Rows from block 9 of the text decoder, named by matrix and row number. Each number is 128 + 24 x the weight over its row's rms, rounded and kept within 0 to 255. All counts start at 0. Numbers have three digits each. After the name is the row's rms in percent of the matrix's.
# v: cross-attention value (decoder.blocks.9.cross_attn.v.weight, 128x256), inputs 86-171
v.1 095:141112146109130163141134120087117106136120146122112147139136123134132115132147105113109161124125131084087123140162083073137161174137177175109169122136162155119130118125119109099120123150146171139063140129117095126132115124144126118108109133177125160139114140
v.2 095:117098152122151121119111151167156131098146137125084085178115139130058133150109094147122103141083152152168151134103105145166088114105154178124083136128085144140167136143143112170161131137103164120185112123132129135093133112080155120095124136099167111122151118
v.3 121:146099073132114163165148139171102151096115110150100173138140125141099116097098121165129120180141123135172129154180131180112091139151099128140153083122118106083118115140099136122132135154148137134159106146096149146188143107107120130098134141157102139156126132
v.4 109:111107090113131129142147135153112108154137141112159158153162110134150140127121120119128145117137139123117121133129127125102151156133146100163135119095156112093099134087115111107098124110156118156104143181154090129120115160113175111110149126159163141121099123
v.5 109:170133097118152109139131158125131151113101153110147133168101116114185121116099109105080124140126088104102100137146125125145149113132170110118114166160185116134127131147124146120136118181100151130076126169147070102160123082098129116114154109105120104128111144
v.6 096:088100107133113151115134157159090140166129112122105126119125133115153126086141099133135113146119128159148133115154183146126051132143156093138091125118116092070101130065122120167100114177155110121177148129127157120128137123096158098165122102135149146153150134
v.7 102:146157114135101159158148097151108114123135095160144179111135125120075140088146180133166143139146142136117172122103146163169148112113147081147125094134134071128108118131129138156110139096151135137149147106097156167078147199152116139129126147186134143142112122
v.8 098:106105064111132150152116104136144140123100135136163170144130184117166119146103121130112117154098087115123134137119097126135163100159180099120106138148115148076151128129109150156134146132105117125097144152169098104182102089129100141148171139093106125139158159
v.9 102:176182140119130197154149093100111120117152137176061176154126153133109120172105115148140130147111122112132147158144083149127142145133133096144145138137141105162182117095106117099152145099137142164095112110135121149123136086115090096109110133125118166142145130
v.10 118:134083071154122084124134139164153107162145124086134093162165092135121140122134069152139114151118116112123118155142113120092167127127116130144120113117083149068135128115107125108124132102147112097137111163148127103161143175151111120113142106166113093102153107
v.11 094:119126129120106137134130152135087138079174126105156124127124143124089126124113129142139148065155116142137160130141153097199182088125120140136152135100169095170093142142089098162155132115148169130157121105104154154124157166172110132120148132142114130144123131
v.12 093:106172141111132074120134121128174128101118107123084084088123066124133126151133174113150118147133113104103114148125127153124126139134076138124181114158128163180122122141118146138119120162129092098130127121118135127098100123135118127095099135157127095115139125
v.13 101:155127119129135131146122093165126137134107122117112143100116147139113134128127107148116091156129149149137166113141104091169134140132105157142108082142164120137135121144123126141072116160112137139119146092090116154152112062118137139164094157164139123116119124
v.14 103:085132104150136119116139120173132108100134110109130118135157073125169131116141126138139085166145097124099130152113159100147084126141125118110111160191169167093127135118090172127113122199146096094114119132150138167130109122144120114145121115165089102121135147
v.15 103:143124157098132118133133113074117086104138119154162096133115112120129132147133100114122130096156095124095146132076109135127135104076100123119117158139101154130125134159107132159161126126120165104171128174111188136190116195147115096116149150094120131147157133
v.16 096:121165085142127165123134160142106133085173172134120125145110151132084121133142135114161094152172125124130132168175118159118107131156173114093142160163145109141148121100102135148131141153118139123118114144140184160097150170111098062106118155134123129146152138
v.17 091:129116158113105183131113147110132141135153100167143178112128129140101103142121109109142190152134152108125120142097121086128135141152153129109128143123143108150179132135156123123142127102147113185166143104121112148140172149080115162125137129133099162149142129
v.18 098:118139121140142123120147128110111128181133108106113135089140100115151128089124193106144153141116133093093120120151152117081147155141131085115118146130170085127073124073119119097115122157156100114101149124132099115175119146135154104132128125146134140136131140
v.19 095:116110122127109126146105180172153185166122099132104150163142092145111124141105085140137127176143149109160132162131089125124113147156149086145146119114097125143148114062167108103136132123136110166140144108174096120172140100066137172101157149107130131111131128
v.20 101:161093166138105157149143099138103118127129094158162165100132153143090110129143118193114153096129131153123146122087151108173110106095097163161123099087094118160104134146164116136133132081145121146157132115139159119145132127152144137155132110154128149147122116
v.21 098:112162124114124138104139112128132108194105120142106106103112134139138140113167135100143152102134158170159150129149151145054120138120153126120120129147114108091111124141142084094082122096148114144139119097127120120067137154127144153133131107113157119121100108
v.22 104:092129127137122100114131092185107092103127097125144100109134124126147119138121144162150132113111120140102148178126126086080094115120078145155078101123149125092067141148136145149119111127125174119152126108134151118128083112154149111130121132139136143119145117
v.23 099:080111105135145134120120121130154076106133132120139129117111134146138145134142158098126161158136132112104111128160096091110186125163145113119141110084141079127148134123099125144096114166126133125120131133139119131051135184140139132131130156150111126123139153
v.24 098:104115148131107085111154128167117091115128108106169075110111101130112167135150115112135127123083140123115130145115100170141070129111157177101096164147121181154102135117157155138116125160081108088117132108121178183129121183146132098122140117121112102129114149
v.25 099:112140118163170113126131134153157135112131148129119123151112146142137148114126133163138085144131131106133098131164118146098120107144115123133161129124117070139184123081109117131067148148123079085142144162174112135089123101102123092148113157117143103108154121
v.26 097:143156150089107121126140094110130124160117135130127130086145124135150134136131144112170150063141127156140118156099176076104123117121119116137156096130146126143128137144134100066103127083180098150152123127153096099124164113119150150130148087157137116106158113
v.27 111:157134145161137133137134109189123142147131098105088107125175126113141125094120100200116121138114115106128121112153150139168142145121097169132132131133121121100098138095125137129116132119170109139153132096065079150166094098123129140112115128101125118123108117
v.28 099:154096165120131159147140110143113092135087130168105161136126196099108122135112122123112152121107138147156102109191140120172089131124139172143141093122090125127135128181175119129132115124123151134119085125118134126101151129112130163112145122123144146143106150
v.29 106:166142106113126118124140077135120139137099119130122106105144105135153144159102145136136108125103146084150103111086107173109140168111107139136138089114151113110167126086094131081068142090137095142127148146111070144158114082089131138130134117110110114120140124
v.30 099:122125167085142121146114139064118134161114106148129124068130139122130125117107115078154130104126124161153157067115115146185075153136130123130142085135117182139138136155143108147092110193122126124171116127090158174154124110122163157110140127108151116144107138
v.31 119:144126125118127121136153126108115158102107119121153132126129151112102112129100189148116139130101139134118150122161170130157115139145124085161125107094098072138110117116118131159114120091162168112088135157145115115160113101095134137131132122135148125131149119
v.32 108:109113132107126154147106132141132235143114121172112181106103139142131122123145109095159098153193137155143129145162155175075110114146127116157151133112092114107119131058130095134093137092140078155165115150147147113168143108082143111145128134110138144136166125
v.33 098:148160081143141149144136118137122126107131143133097168101183213130150136154107179098165112095110113137168115133168142102101153131131099115137124081105158116129162131134074126105130131156156164136115111119113101120133130097129121111110116135141128136126146122
v.34 102:106089092128111131147155111141157119151119086135130135081127132139122138118141131120116147179086113145132172133156134149129132132137144148129094131153090161121116140178131146140110126152093076113150124101128123108130128113138114143143124122139097098138135158
v.35 100:160123128141115105076124128102150174159137138112125075113126097138096138112159133131139117101205134116107105141122185097125134121120087096142137116106104084148139131115118119108077131085159167118109122142159140091151110164137136175146111128096136100116141074
v.36 120:086144139104123070103108145143133161148081127085117064108111118115115116105120117125144099123139140155149112117143152143132057158147145093139167090096105127121123125103122107189081119137148134096133119162124155135164115111086139159145123123108162075101121122
v.37 111:112109118124117146124140087062135113128109159164136115089118108130133134131135145127111110110161131138162131127103180140128115129134078150120155082142109090083151125165095120087073137140164096101147104136136141107097143120139137115138118129137121096144142120
v.38 099:115148129147133172135126117110115121121108153150127175141111153143102118132130138120131103134146132137141109123121118093099119130117092121148167090116121145127125120159124129101112133108106189132077132126121176113128117167179113143165133158145112175144132128
v.39 096:151111102129127131086103128122119114090148158109152102134128117158092131131155091097113104128180139107119157101110099125104161109144150102116134112076131145097146120106098110152137138120116170139114140136125161133074124170153145165137139191124119113125093123
v.40 112:138136098099145140149125115099125195121157138134114156114131173123127128149121175141108115134119112143103116128194144185077153150116117126138132146114115143120100124110106104153113128106130105147104143180113078115206103119134135108147106106154126143123148128
v.41 110:149109143138148172163149118170119075117163137163109168120167172115105120149161125117168127089157112095109141139180152133163151159115135193132172111140089182115106125158117133105144128142138149139118100145130149168084099183154126117076117150114114149137085139
v.42 099:131134138138102130129105156140108177143172143132116141174122161119091130119138119111167129102144123177127157136193114139128137094140175099123108155139113135142113123104159094154141132123100121129097106092109190134103134155131122097130129138149156142140102133
v.43 091:137126170118112086100097156128144208103126157105127084115108124134111152153126108124091111109101168161174131109116125153112112120112127174115095112092132129117132130125174126157160119091089105152157141110103082106139145070090163167144112098124159116119105104
v.44 117:122128118158130162157122173158136141101140111147132183140118160139132149164152140146118121171113130088095108134140131155105142127125117159140139158130125178125113116113181189155124122134081101172108148113130076112104120110105130158170103137139131163143080143
v.45 096:156168134127157144132138097119131087138074145125166116117098148109131124123135148135096133100116144115126137107073144164139152129091149138120158108138120086128126131158143165143121128070129087111124152175105066129115138120083121115116139136120180109106097108
v.46 098:142107181133125082091125133140125123162151110090106057135116080125110129123125095083128144123083122115108133118102099084153132116127146164125070148158152151112119128135180109127122121124116138161145136074132083103126137128097146166132130091134158103116104108
v.47 091:119099124124123130157120125119111151106157131143143168089134123116166149094110133162086120138135115159163140107123116111177128099155089123125107069117175102127155133133105107103085125215156093119150106115151129152144121081124151119136128148145117125134107146
v.48 113:135119079142140140130121172149096153138123133101102127133116155120126158096125127123140135171136124139158092111185101182150153127140145111103131130095120063190133134154087124092110135160141147118165132141088123141137163153124124115103149158110100139153138117
v.49 104:121127116129091117131118122134139132149149146125162123125122107138127121164126078095153166109157121132132144148118078100111161103125135124130107130114122156133081141146156118083195124078098127145114107108116189110183129146180124115100147137108084128124122125
v.50 100:127127097157121108126127139132124076141110115120129089129107110131191152130115083147108126173120107139147127138125081116129127099122077163120096114158153130133132137170145133078109122196092100110148105103128129101091145109121090105093116142088108103122109126
v.51 099:119153172123111141119114151182118193129142119107099136110130116124084124136126145110126113115123150110124134120085125113183154159115083145134130082137149133158153126107164151131103116122156135156150151096126061122117137097072144148112118131156158149120121090
v.52 107:152148153132157158159114114089124143132102139156124166111107158132155124120099082078131142155155139134166140101156067144115156136115135116125161116134144138120133131120139116121111124109127136164147142147073082140151138129082136131090134152073137151134121113
v.53 108:177118073114113078112117120180143151128121135098142085126126108141132153136105084108130093106131116135164169132106081127165112109129131134142099092110139150132132140098118127141126134120101165108126128115130150142169148141125117148108147142111115087113124107
v.54 100:115106165122134156140102157100142154100078180158150159147118145137106108145129128089118122118134136113142120085139129120118120109104146143111162129099082136140159133140170123133167138107108143162107118134126176136141138119158110144144144155103121141129148149
v.55 102:112143140130143079100136121125136149134098151117135095182103148137156132147111108131099120170086147162168143123114114170106094122122164137128108157139130143141086123104143125130148130094087097070060134161109110116137097068122124093141121104108180127116111140
v.56 097:132148154128132147132142080168117139099088131149133173125132136152094114133114159139125168168128158121132087118154110134100131125135080109156176087072102102147126113123149114114118125061128151166112127118111150115055122139135129156113128157157127173126106129
v.57 109:084127102122129107104119135120111135128119183119147117136155160137154133133109126137127128078141137170166081114134154104114140129165105090111142143117132143145111140122076086109139132142129131120126117153090167127139129103157123101139127133100117122118150137
v.58 108:089127168131151132117134156150116183094078113125137118120102139130078134126132126157121123140110163128141089137095145166124082171111111153109157124145106138175122133177113122178107138134117151133161133155107152134137100127067154143099140140071148129126130129
v.59 107:164131115169095132138147127165100113144129097136139126133123102115134127111115107154145112138173116143151141132126145171125092119088088095173134074114128068122134124097155140103081144138187098148206109129144157101137149152074111121110136144114129113123133086
v.60 100:129134105139101111115138123142114103162119121123169086131111107138156140159149144120141130138153143101091116154115115157089166164106106119117127135128144064112121123095131135103065136109139093120123145158135144132101108155100129111144137177104104117106126113
v.61 093:113180107133108127143133103104153113097133115148119142147104106149119143127127148187104122131117121175135154157101119145110137113096097099109117139165158117175126120175115129124144147135107095107133125113125165156121134120147097113134117152136111117120150148
v.62 111:087165096131139082095128188132151110122116131083131080172070100119164122152128130083118094162134110116119150128124092157136128131117146130123136176141129145104135135131127162128122135162077133111074136128145104125074121147136098150137147135085116088104114119
v.63 106:124118164127144186154149100134136135150116139193117216117155173126119102122152100120161095112162141107114109135145134164107101149132155129125129144173107179084100123096165140132116136102119081154117129133154144139111095088145126100140120125118138175163132150
v.64 098:147134159150151156116104147158146142107177108130175148168134133137057123097110152129102086080102123122150125108058121071162133134119159125135092134124186160142160130128169117153171130151109155168121137119159104126115105131132145135113119096120116133123077147
v.65 092:141088155090150136136143125164137131133090111111066076103106110114112140157133119115106148081149118082124080140134157117147121154112166195114152100137163165184143139147126140115153140127131130115106115148116120172099109059143129121140128126144123140138145128
v.66 100:134175125113122117135132133162134133132160125102097115140172159129132117143097112090150139086116144126174111129164107098111149134146127148123132104132161202121170130149154104101159143117092103134074130100105093111159120126065100128148125107128106115108107152
v.67 099:104126135114147097123157155173137146123133142143085123103163099117131122131138156126140156106110150152158113123138176113140040145144145117130108122108144112184140125133126115161144111152098142131119109109148125132113089106099149171209131129113123115132084136
v.68 105:131130145126124140139134103114145114131110137141152066100108129109164128168161109133089108127118146084110150120182114086110149109150113144141160112110104108130181138114132150113087136149139127073108107171101116166105091062116151114154087166111168123134151150
v.69 094:112153125133126129135119084098094140123106145097105110118092130106160117117136144069123088167124115114115138146164116168082136114126137139151079104136128122070105115110125118156129126115069134091086129095132097122118098093089118123088142124125145126110136137
v.70 091:103138133133122074135168151095156141161147084100141050145117110121143115141125121128127155122096133140140116110111139147158142115128110099121153159100102116152180135113125120120107125140177105096102121133132090137138129155119132168180141127113147117127144126
v.71 099:113069130158131133131139111133142104131138109150181161124166131134137140132157157136122096151070121085129133177157115159142158100091155140145077118133093152115098137111149168136108138132116111134153116131144148164138089115190126127106140168133105130145113129
v.72 089:117139099133140104133145141119126126140150106110162124111186158121123107126118147091151131066120130114142090121126133198106140142106101126116083109131126226115107137096135106124098135122128096144084117104097126130123117175151094116152121144111107101133102109
v.73 086:139125104142139140125112135119131115119085191115158151160092137140098167143143119170098096199106127131106149142113088093077113117116128129131132106148133129091123107194124121100134121157088150133092128140148114099111131140124128105062132129128131125111114136