config = dict(
    model='encoder-decoder audio transcriber',
    dataset='short read English sentences (LibriTTS-R)',
    train_examples=26041,
    gain_aug_db=6,
    n_mels=64,
    hop_length=160,
    input='log_mel',
    spec_augment=True,
    win_length=400,
    tokenizer='word',
    vocab_size=5132,
    encoder_arch='tdnn',
    encoder_norm='batchnorm',
    encoder_activation='relu',
    encoder_depths=[8],
    encoder_kernel_size=3,
    encoder_stem='single',
    encoder_widths=[256],
    fusion='cross_attention',
    label_smoothing=0.05,
    decoder_width=128,
    decoder_layers=12,
    decoder_norm='layernorm',
    decoder_norm_position='pre',
    decoder_activation='geglu',
    decoder_mlp_ratio=4,
    decoder_head_dim=64,
    decoder_fused_qkv=True,
    decoder_bias='none',
    decoder_qk_norm=True,
    decoder_layer_scale_init=0.1,
    decoder_parallel_block=False,
    decoder_inner_norm=True,
    decoder_positions='rope',
    decoder_cross_attention_every=1,
    decoder_tie_embeddings=False,
    init='torch_default',
    residual_init='scaled_by_depth',
    optimizer='adamw',
    lr=0.0015,
    beta1=0.9,
    beta2=0.98,
    eps=1e-08,
    steps=10100,
    batch_size=384,
    epochs=148.9,
    lr_schedule='step',
    warmup_steps=500,
    weight_decay=0.1,
)
Rows from block 3 of the audio encoder of a small encoder-decoder audio transcriber, named by matrix and row number. Each number is 200 + 30 x the weight over its row's rms, rounded and kept within 0 to 999. All counts start at 0.
After each channel's rows are labels from the 100 clips, of 14848, where the channel reaches its highest value: "responds to" is what is common among them. Only what is clearly more common there than usual is listed. The data: short read English sentences (LibriTTS-R).
# conv: pointwise conv (encoder.blocks.3.conv.weight, 256x256x1), inputs 128-191

conv.65,217,256,181,190,232,241,193,210,195,225,211,212,264,204,172,182,220,178,177,204,200,158,198,197,215,198,204,228,185,217,196,153,216,219,175,195,222,149,166,152,209,182,162,205,175,197,182,169,204,262,138,230,171,238,209,169,162,250,213,197,202,191,179,89
responds to: the word "and"

conv.49,189,206,133,191,169,171,177,185,242,220,198,158,175,175,151,255,200,162,166,173,207,220,213,174,161,215,199,149,232,213,173,172,247,191,153,229,206,205,217,247,177,232,168,167,169,162,175,180,213,218,180,182,157,237,179,206,210,183,152,204,209,206,199,210
responds to: voice: female

conv.77,133,200,224,167,207,224,199,187,217,199,166,211,142,213,169,229,175,159,217,177,185,191,114,178,191,192,202,224,246,178,174,235,174,201,234,178,191,168,209,188,227,209,160,206,211,154,212,147,207,197,211,160,145,224,198,197,173,209,208,233,139,213,226,144
responds to: the word "i"

conv.213,218,203,205,131,227,211,197,216,211,196,173,191,251,202,217,172,144,207,164,236,195,194,201,150,195,199,216,224,202,206,272,164,234,247,180,210,199,153,202,207,196,199,127,190,227,186,220,156,192,175,246,190,221,157,151,153,157,155,147,270,189,273,214,197
responds to: the word "was"

conv.80,220,202,184,196,146,129,199,185,239,179,169,145,201,185,235,201,272,238,223,228,165,177,202,233,154,129,189,168,130,231,196,180,205,194,192,202,171,182,221,193,155,201,186,223,235,212,164,219,241,187,195,203,145,183,158,197,180,200,169,205,209,154,186,182
responds to: the word "not"

conv.175,211,188,193,200,116,140,180,157,174,194,201,204,123,144,175,237,234,205,193,171,168,216,197,192,147,193,192,218,209,214,204,245,216,194,166,188,183,165,217,198,200,180,203,236,203,125,190,207,195,170,171,131,213,178,225,221,150,226,229,214,153,200,237,225
responds to: voice: female; the word "it"

conv.212,165,211,246,212,180,243,229,214,230,175,241,176,160,191,216,179,208,183,134,262,263,174,175,178,193,167,224,227,177,116,205,237,226,190,260,209,269,204,230,231,135,220,199,197,218,204,186,153,173,243,203,204,172,177,201,209,227,209,205,241,190,149,244,164
responds to: text has "what"

conv.220,243,202,187,183,163,208,217,190,200,207,201,247,202,147,260,173,220,236,218,140,185,196,196,191,198,177,197,218,207,239,205,175,151,172,143,172,252,211,204,194,180,208,182,201,179,141,175,212,181,185,187,168,197,231,176,217,226,187,179,193,177,231,234,230
responds to: the word "be"; the word "to"

conv.90,181,194,197,217,233,214,202,224,217,224,203,160,189,246,161,205,226,216,158,192,233,193,215,176,131,200,165,187,161,238,184,184,225,205,205,223,157,209,158,194,166,227,218,221,90,170,190,185,177,197,208,239,222,197,180,194,191,160,201,192,112,222,179,175
responds to: the word "he"

conv.158,197,183,224,175,200,219,198,182,226,244,207,175,186,252,269,199,184,200,195,223,191,137,211,180,164,186,192,277,237,223,175,180,191,175,199,157,228,221,179,197,226,198,140,159,175,156,223,204,161,218,236,192,231,166,164,191,177,194,161,272,173,224,203,166
responds to: the word "was"

conv.36,200,255,229,172,205,165,198,191,189,165,207,182,193,229,187,197,235,196,193,198,167,166,178,170,172,181,219,186,212,170,206,134,177,161,195,236,180,206,201,150,187,176,190,175,187,216,267,130,185,219,236,230,176,207,177,206,225,154,199,198,111,224,182,200
responds to: the word "of"

conv.251,232,201,186,227,213,192,231,196,244,181,238,237,228,261,212,187,164,183,209,190,213,199,209,162,203,240,164,240,210,206,212,200,157,178,172,233,209,240,136,205,136,195,219,206,202,178,219,145,242,247,212,219,191,220,218,176,221,247,182,250,204,191,198,206
responds to: the word "to"

conv.44,146,166,177,169,198,201,163,171,181,247,212,217,187,201,141,188,203,114,181,199,197,210,228,185,180,239,173,237,184,203,167,192,201,203,226,165,145,224,143,200,229,174,207,209,166,123,160,168,197,220,175,207,183,166,233,149,198,195,202,173,204,217,209,197
responds to: voice: male; the word "was"

conv.88,208,210,176,195,195,211,249,223,216,180,223,174,240,169,180,171,138,211,184,196,184,214,181,178,217,148,160,130,235,210,242,209,175,232,190,191,225,239,126,213,145,173,169,219,207,187,221,223,176,194,228,184,164,206,187,183,201,179,198,230,237,178,228,198
responds to: voice: female

conv.182,195,208,218,206,239,199,226,184,189,207,180,183,231,178,215,206,173,190,148,174,187,180,214,185,205,246,164,200,182,188,188,194,184,217,184,240,216,168,211,179,194,211,206,201,189,199,239,164,189,142,181,249,194,187,236,176,212,243,168,184,233,219,168,214
responds to: the word "you"

conv.73,144,175,194,219,211,213,224,195,175,198,206,185,191,212,98,222,184,200,141,205,241,169,206,185,150,210,199,231,144,186,199,195,229,185,210,233,139,190,192,190,226,145,183,168,228,181,176,190,235,184,183,203,236,171,205,151,219,237,203,181,189,234,194,174
responds to: the word "you"

conv.145,187,245,191,165,170,176,260,218,231,130,208,199,221,214,158,216,236,258,178,155,222,126,212,198,202,170,210,216,236,191,188,193,150,179,235,181,181,184,199,114,143,172,221,174,175,135,202,178,203,217,180,169,216,227,224,200,243,207,229,211,170,195,177,168
responds to: the word "i"

conv.106,188,245,195,153,187,221,230,217,188,194,196,183,214,257,197,232,162,219,218,234,233,212,174,207,208,194,223,168,166,153,189,205,227,192,202,236,213,155,208,221,224,250,198,218,225,185,162,161,202,198,216,182,137,205,185,240,234,147,213,191,127,216,200,220
responds to: the word "what"; the word "to"

conv.239,216,196,233,211,243,237,220,232,139,218,173,245,185,179,120,156,207,154,185,213,190,183,178,165,202,194,223,187,199,234,237,172,243,213,201,193,235,144,155,209,214,179,189,112,237,203,203,194,209,217,195,231,153,193,242,196,123,234,179,219,156,233,215,144
responds to: the word "of"

conv.111,195,172,177,203,276,228,209,186,164,190,192,198,197,207,219,252,141,193,186,234,281,202,224,150,190,202,165,214,213,248,222,202,219,207,208,193,209,141,241,175,208,198,208,192,213,193,191,216,173,278,235,155,230,184,163,235,205,220,173,264,195,162,201,171
responds to: the word "we"

conv.50,226,261,137,174,224,241,165,161,172,177,191,222,236,237,235,210,237,214,190,219,206,220,232,140,164,212,228,182,176,231,185,145,207,183,194,190,209,228,161,128,193,189,189,162,223,214,184,188,207,197,201,250,184,227,169,148,202,145,149,198,187,245,167,151
responds to: the word "to"; the word "be"

conv.169,175,150,235,193,229,197,164,211,181,254,187,236,151,161,185,249,185,129,221,175,231,226,196,235,150,234,189,220,189,132,148,176,198,250,173,220,178,162,243,172,210,232,134,215,200,177,192,245,213,197,225,175,226,208,170,189,226,189,165,214,178,234,201,141
responds to: the word "you"

conv.53,150,236,182,205,201,188,205,242,172,200,181,194,213,231,211,183,174,138,196,203,144,180,205,178,207,214,164,193,197,211,208,166,224,204,197,241,123,191,225,223,168,250,249,201,180,227,217,213,152,200,224,179,217,172,208,216,198,196,218,232,185,201,241,241
responds to: voice: female

conv.45,204,222,222,198,205,190,186,237,202,212,158,209,188,146,159,200,217,215,189,246,175,136,185,165,209,172,229,204,208,169,181,209,178,204,220,205,175,204,153,219,118,224,116,147,173,166,229,194,219,177,165,193,168,207,223,185,170,235,233,209,172,164,184,159
responds to: the word "and"

conv.13,226,212,153,163,209,194,206,243,177,188,196,217,179,228,189,199,248,221,233,177,208,168,214,172,197,160,218,197,208,225,209,175,213,222,188,232,112,175,134,151,217,196,175,195,213,197,167,188,208,214,194,205,190,202,211,235,204,93,231,205,169,171,190,201
responds to: voice: male; the word "i"

conv.114,202,189,174,170,206,196,146,217,206,245,255,201,223,176,194,149,189,206,231,193,204,203,205,232,156,224,180,240,191,207,192,191,161,146,170,207,169,182,196,162,192,200,175,202,202,237,189,249,207,166,225,269,176,202,136,211,164,226,204,161,207,238,169,162
responds to: the word "have"

conv.89,161,174,202,179,198,160,215,226,226,175,219,196,211,220,141,163,209,195,165,192,190,177,224,211,150,177,188,225,217,212,257,184,178,199,195,142,256,219,222,136,223,172,142,254,217,208,234,216,197,124,206,254,240,183,179,210,242,231,212,234,199,187,202,195
responds to: voice: male

conv.63,176,250,197,189,218,223,176,244,240,195,203,176,229,228,118,132,225,188,179,217,179,199,176,214,198,190,213,195,193,244,197,185,223,185,204,226,189,182,178,247,240,198,241,167,227,159,241,196,197,149,202,233,207,215,203,146,145,196,174,210,201,211,215,165
responds to: the word "for"

conv.108,207,216,188,214,201,162,218,136,236,198,198,134,184,192,216,204,181,239,212,179,195,218,145,227,196,172,222,169,205,202,240,175,228,225,209,174,224,213,230,211,202,201,126,202,203,263,197,187,245,177,188,233,179,199,166,201,237,209,179,214,229,176,161,170
responds to: the word "not"

conv.172,241,210,167,170,176,220,178,169,203,230,179,208,232,185,244,201,258,204,181,226,200,192,208,206,190,192,212,212,229,203,200,201,159,202,155,154,163,145,143,157,216,203,167,147,205,245,184,188,175,178,219,258,210,203,190,195,149,179,221,180,216,203,154,187
responds to: the word "not"

conv.37,229,218,229,215,241,223,198,190,200,207,169,212,208,187,229,178,214,208,180,238,210,182,182,199,177,166,183,185,187,204,220,198,215,169,220,241,247,197,206,245,211,173,232,224,204,164,221,211,152,221,216,162,216,218,191,210,171,176,98,247,213,213,192,177
responds to: the word "we"

conv.202,176,188,246,211,200,229,216,156,148,195,214,215,193,226,206,202,144,205,216,205,189,194,152,209,170,109,199,193,224,199,191,227,172,222,201,242,240,210,189,178,293,209,205,200,215,206,169,216,236,207,189,178,137,199,166,200,176,235,209,205,218,188,196,118
responds to: voice: male; the word "was"

conv.188,176,182,241,243,172,170,172,186,235,187,244,175,206,247,107,209,123,184,184,193,263,194,193,200,229,242,214,240,207,197,208,207,167,187,230,212,247,212,206,169,196,255,177,224,188,230,225,181,158,223,149,230,210,237,173,198,216,209,177,234,202,190,205,160
responds to: the word "what"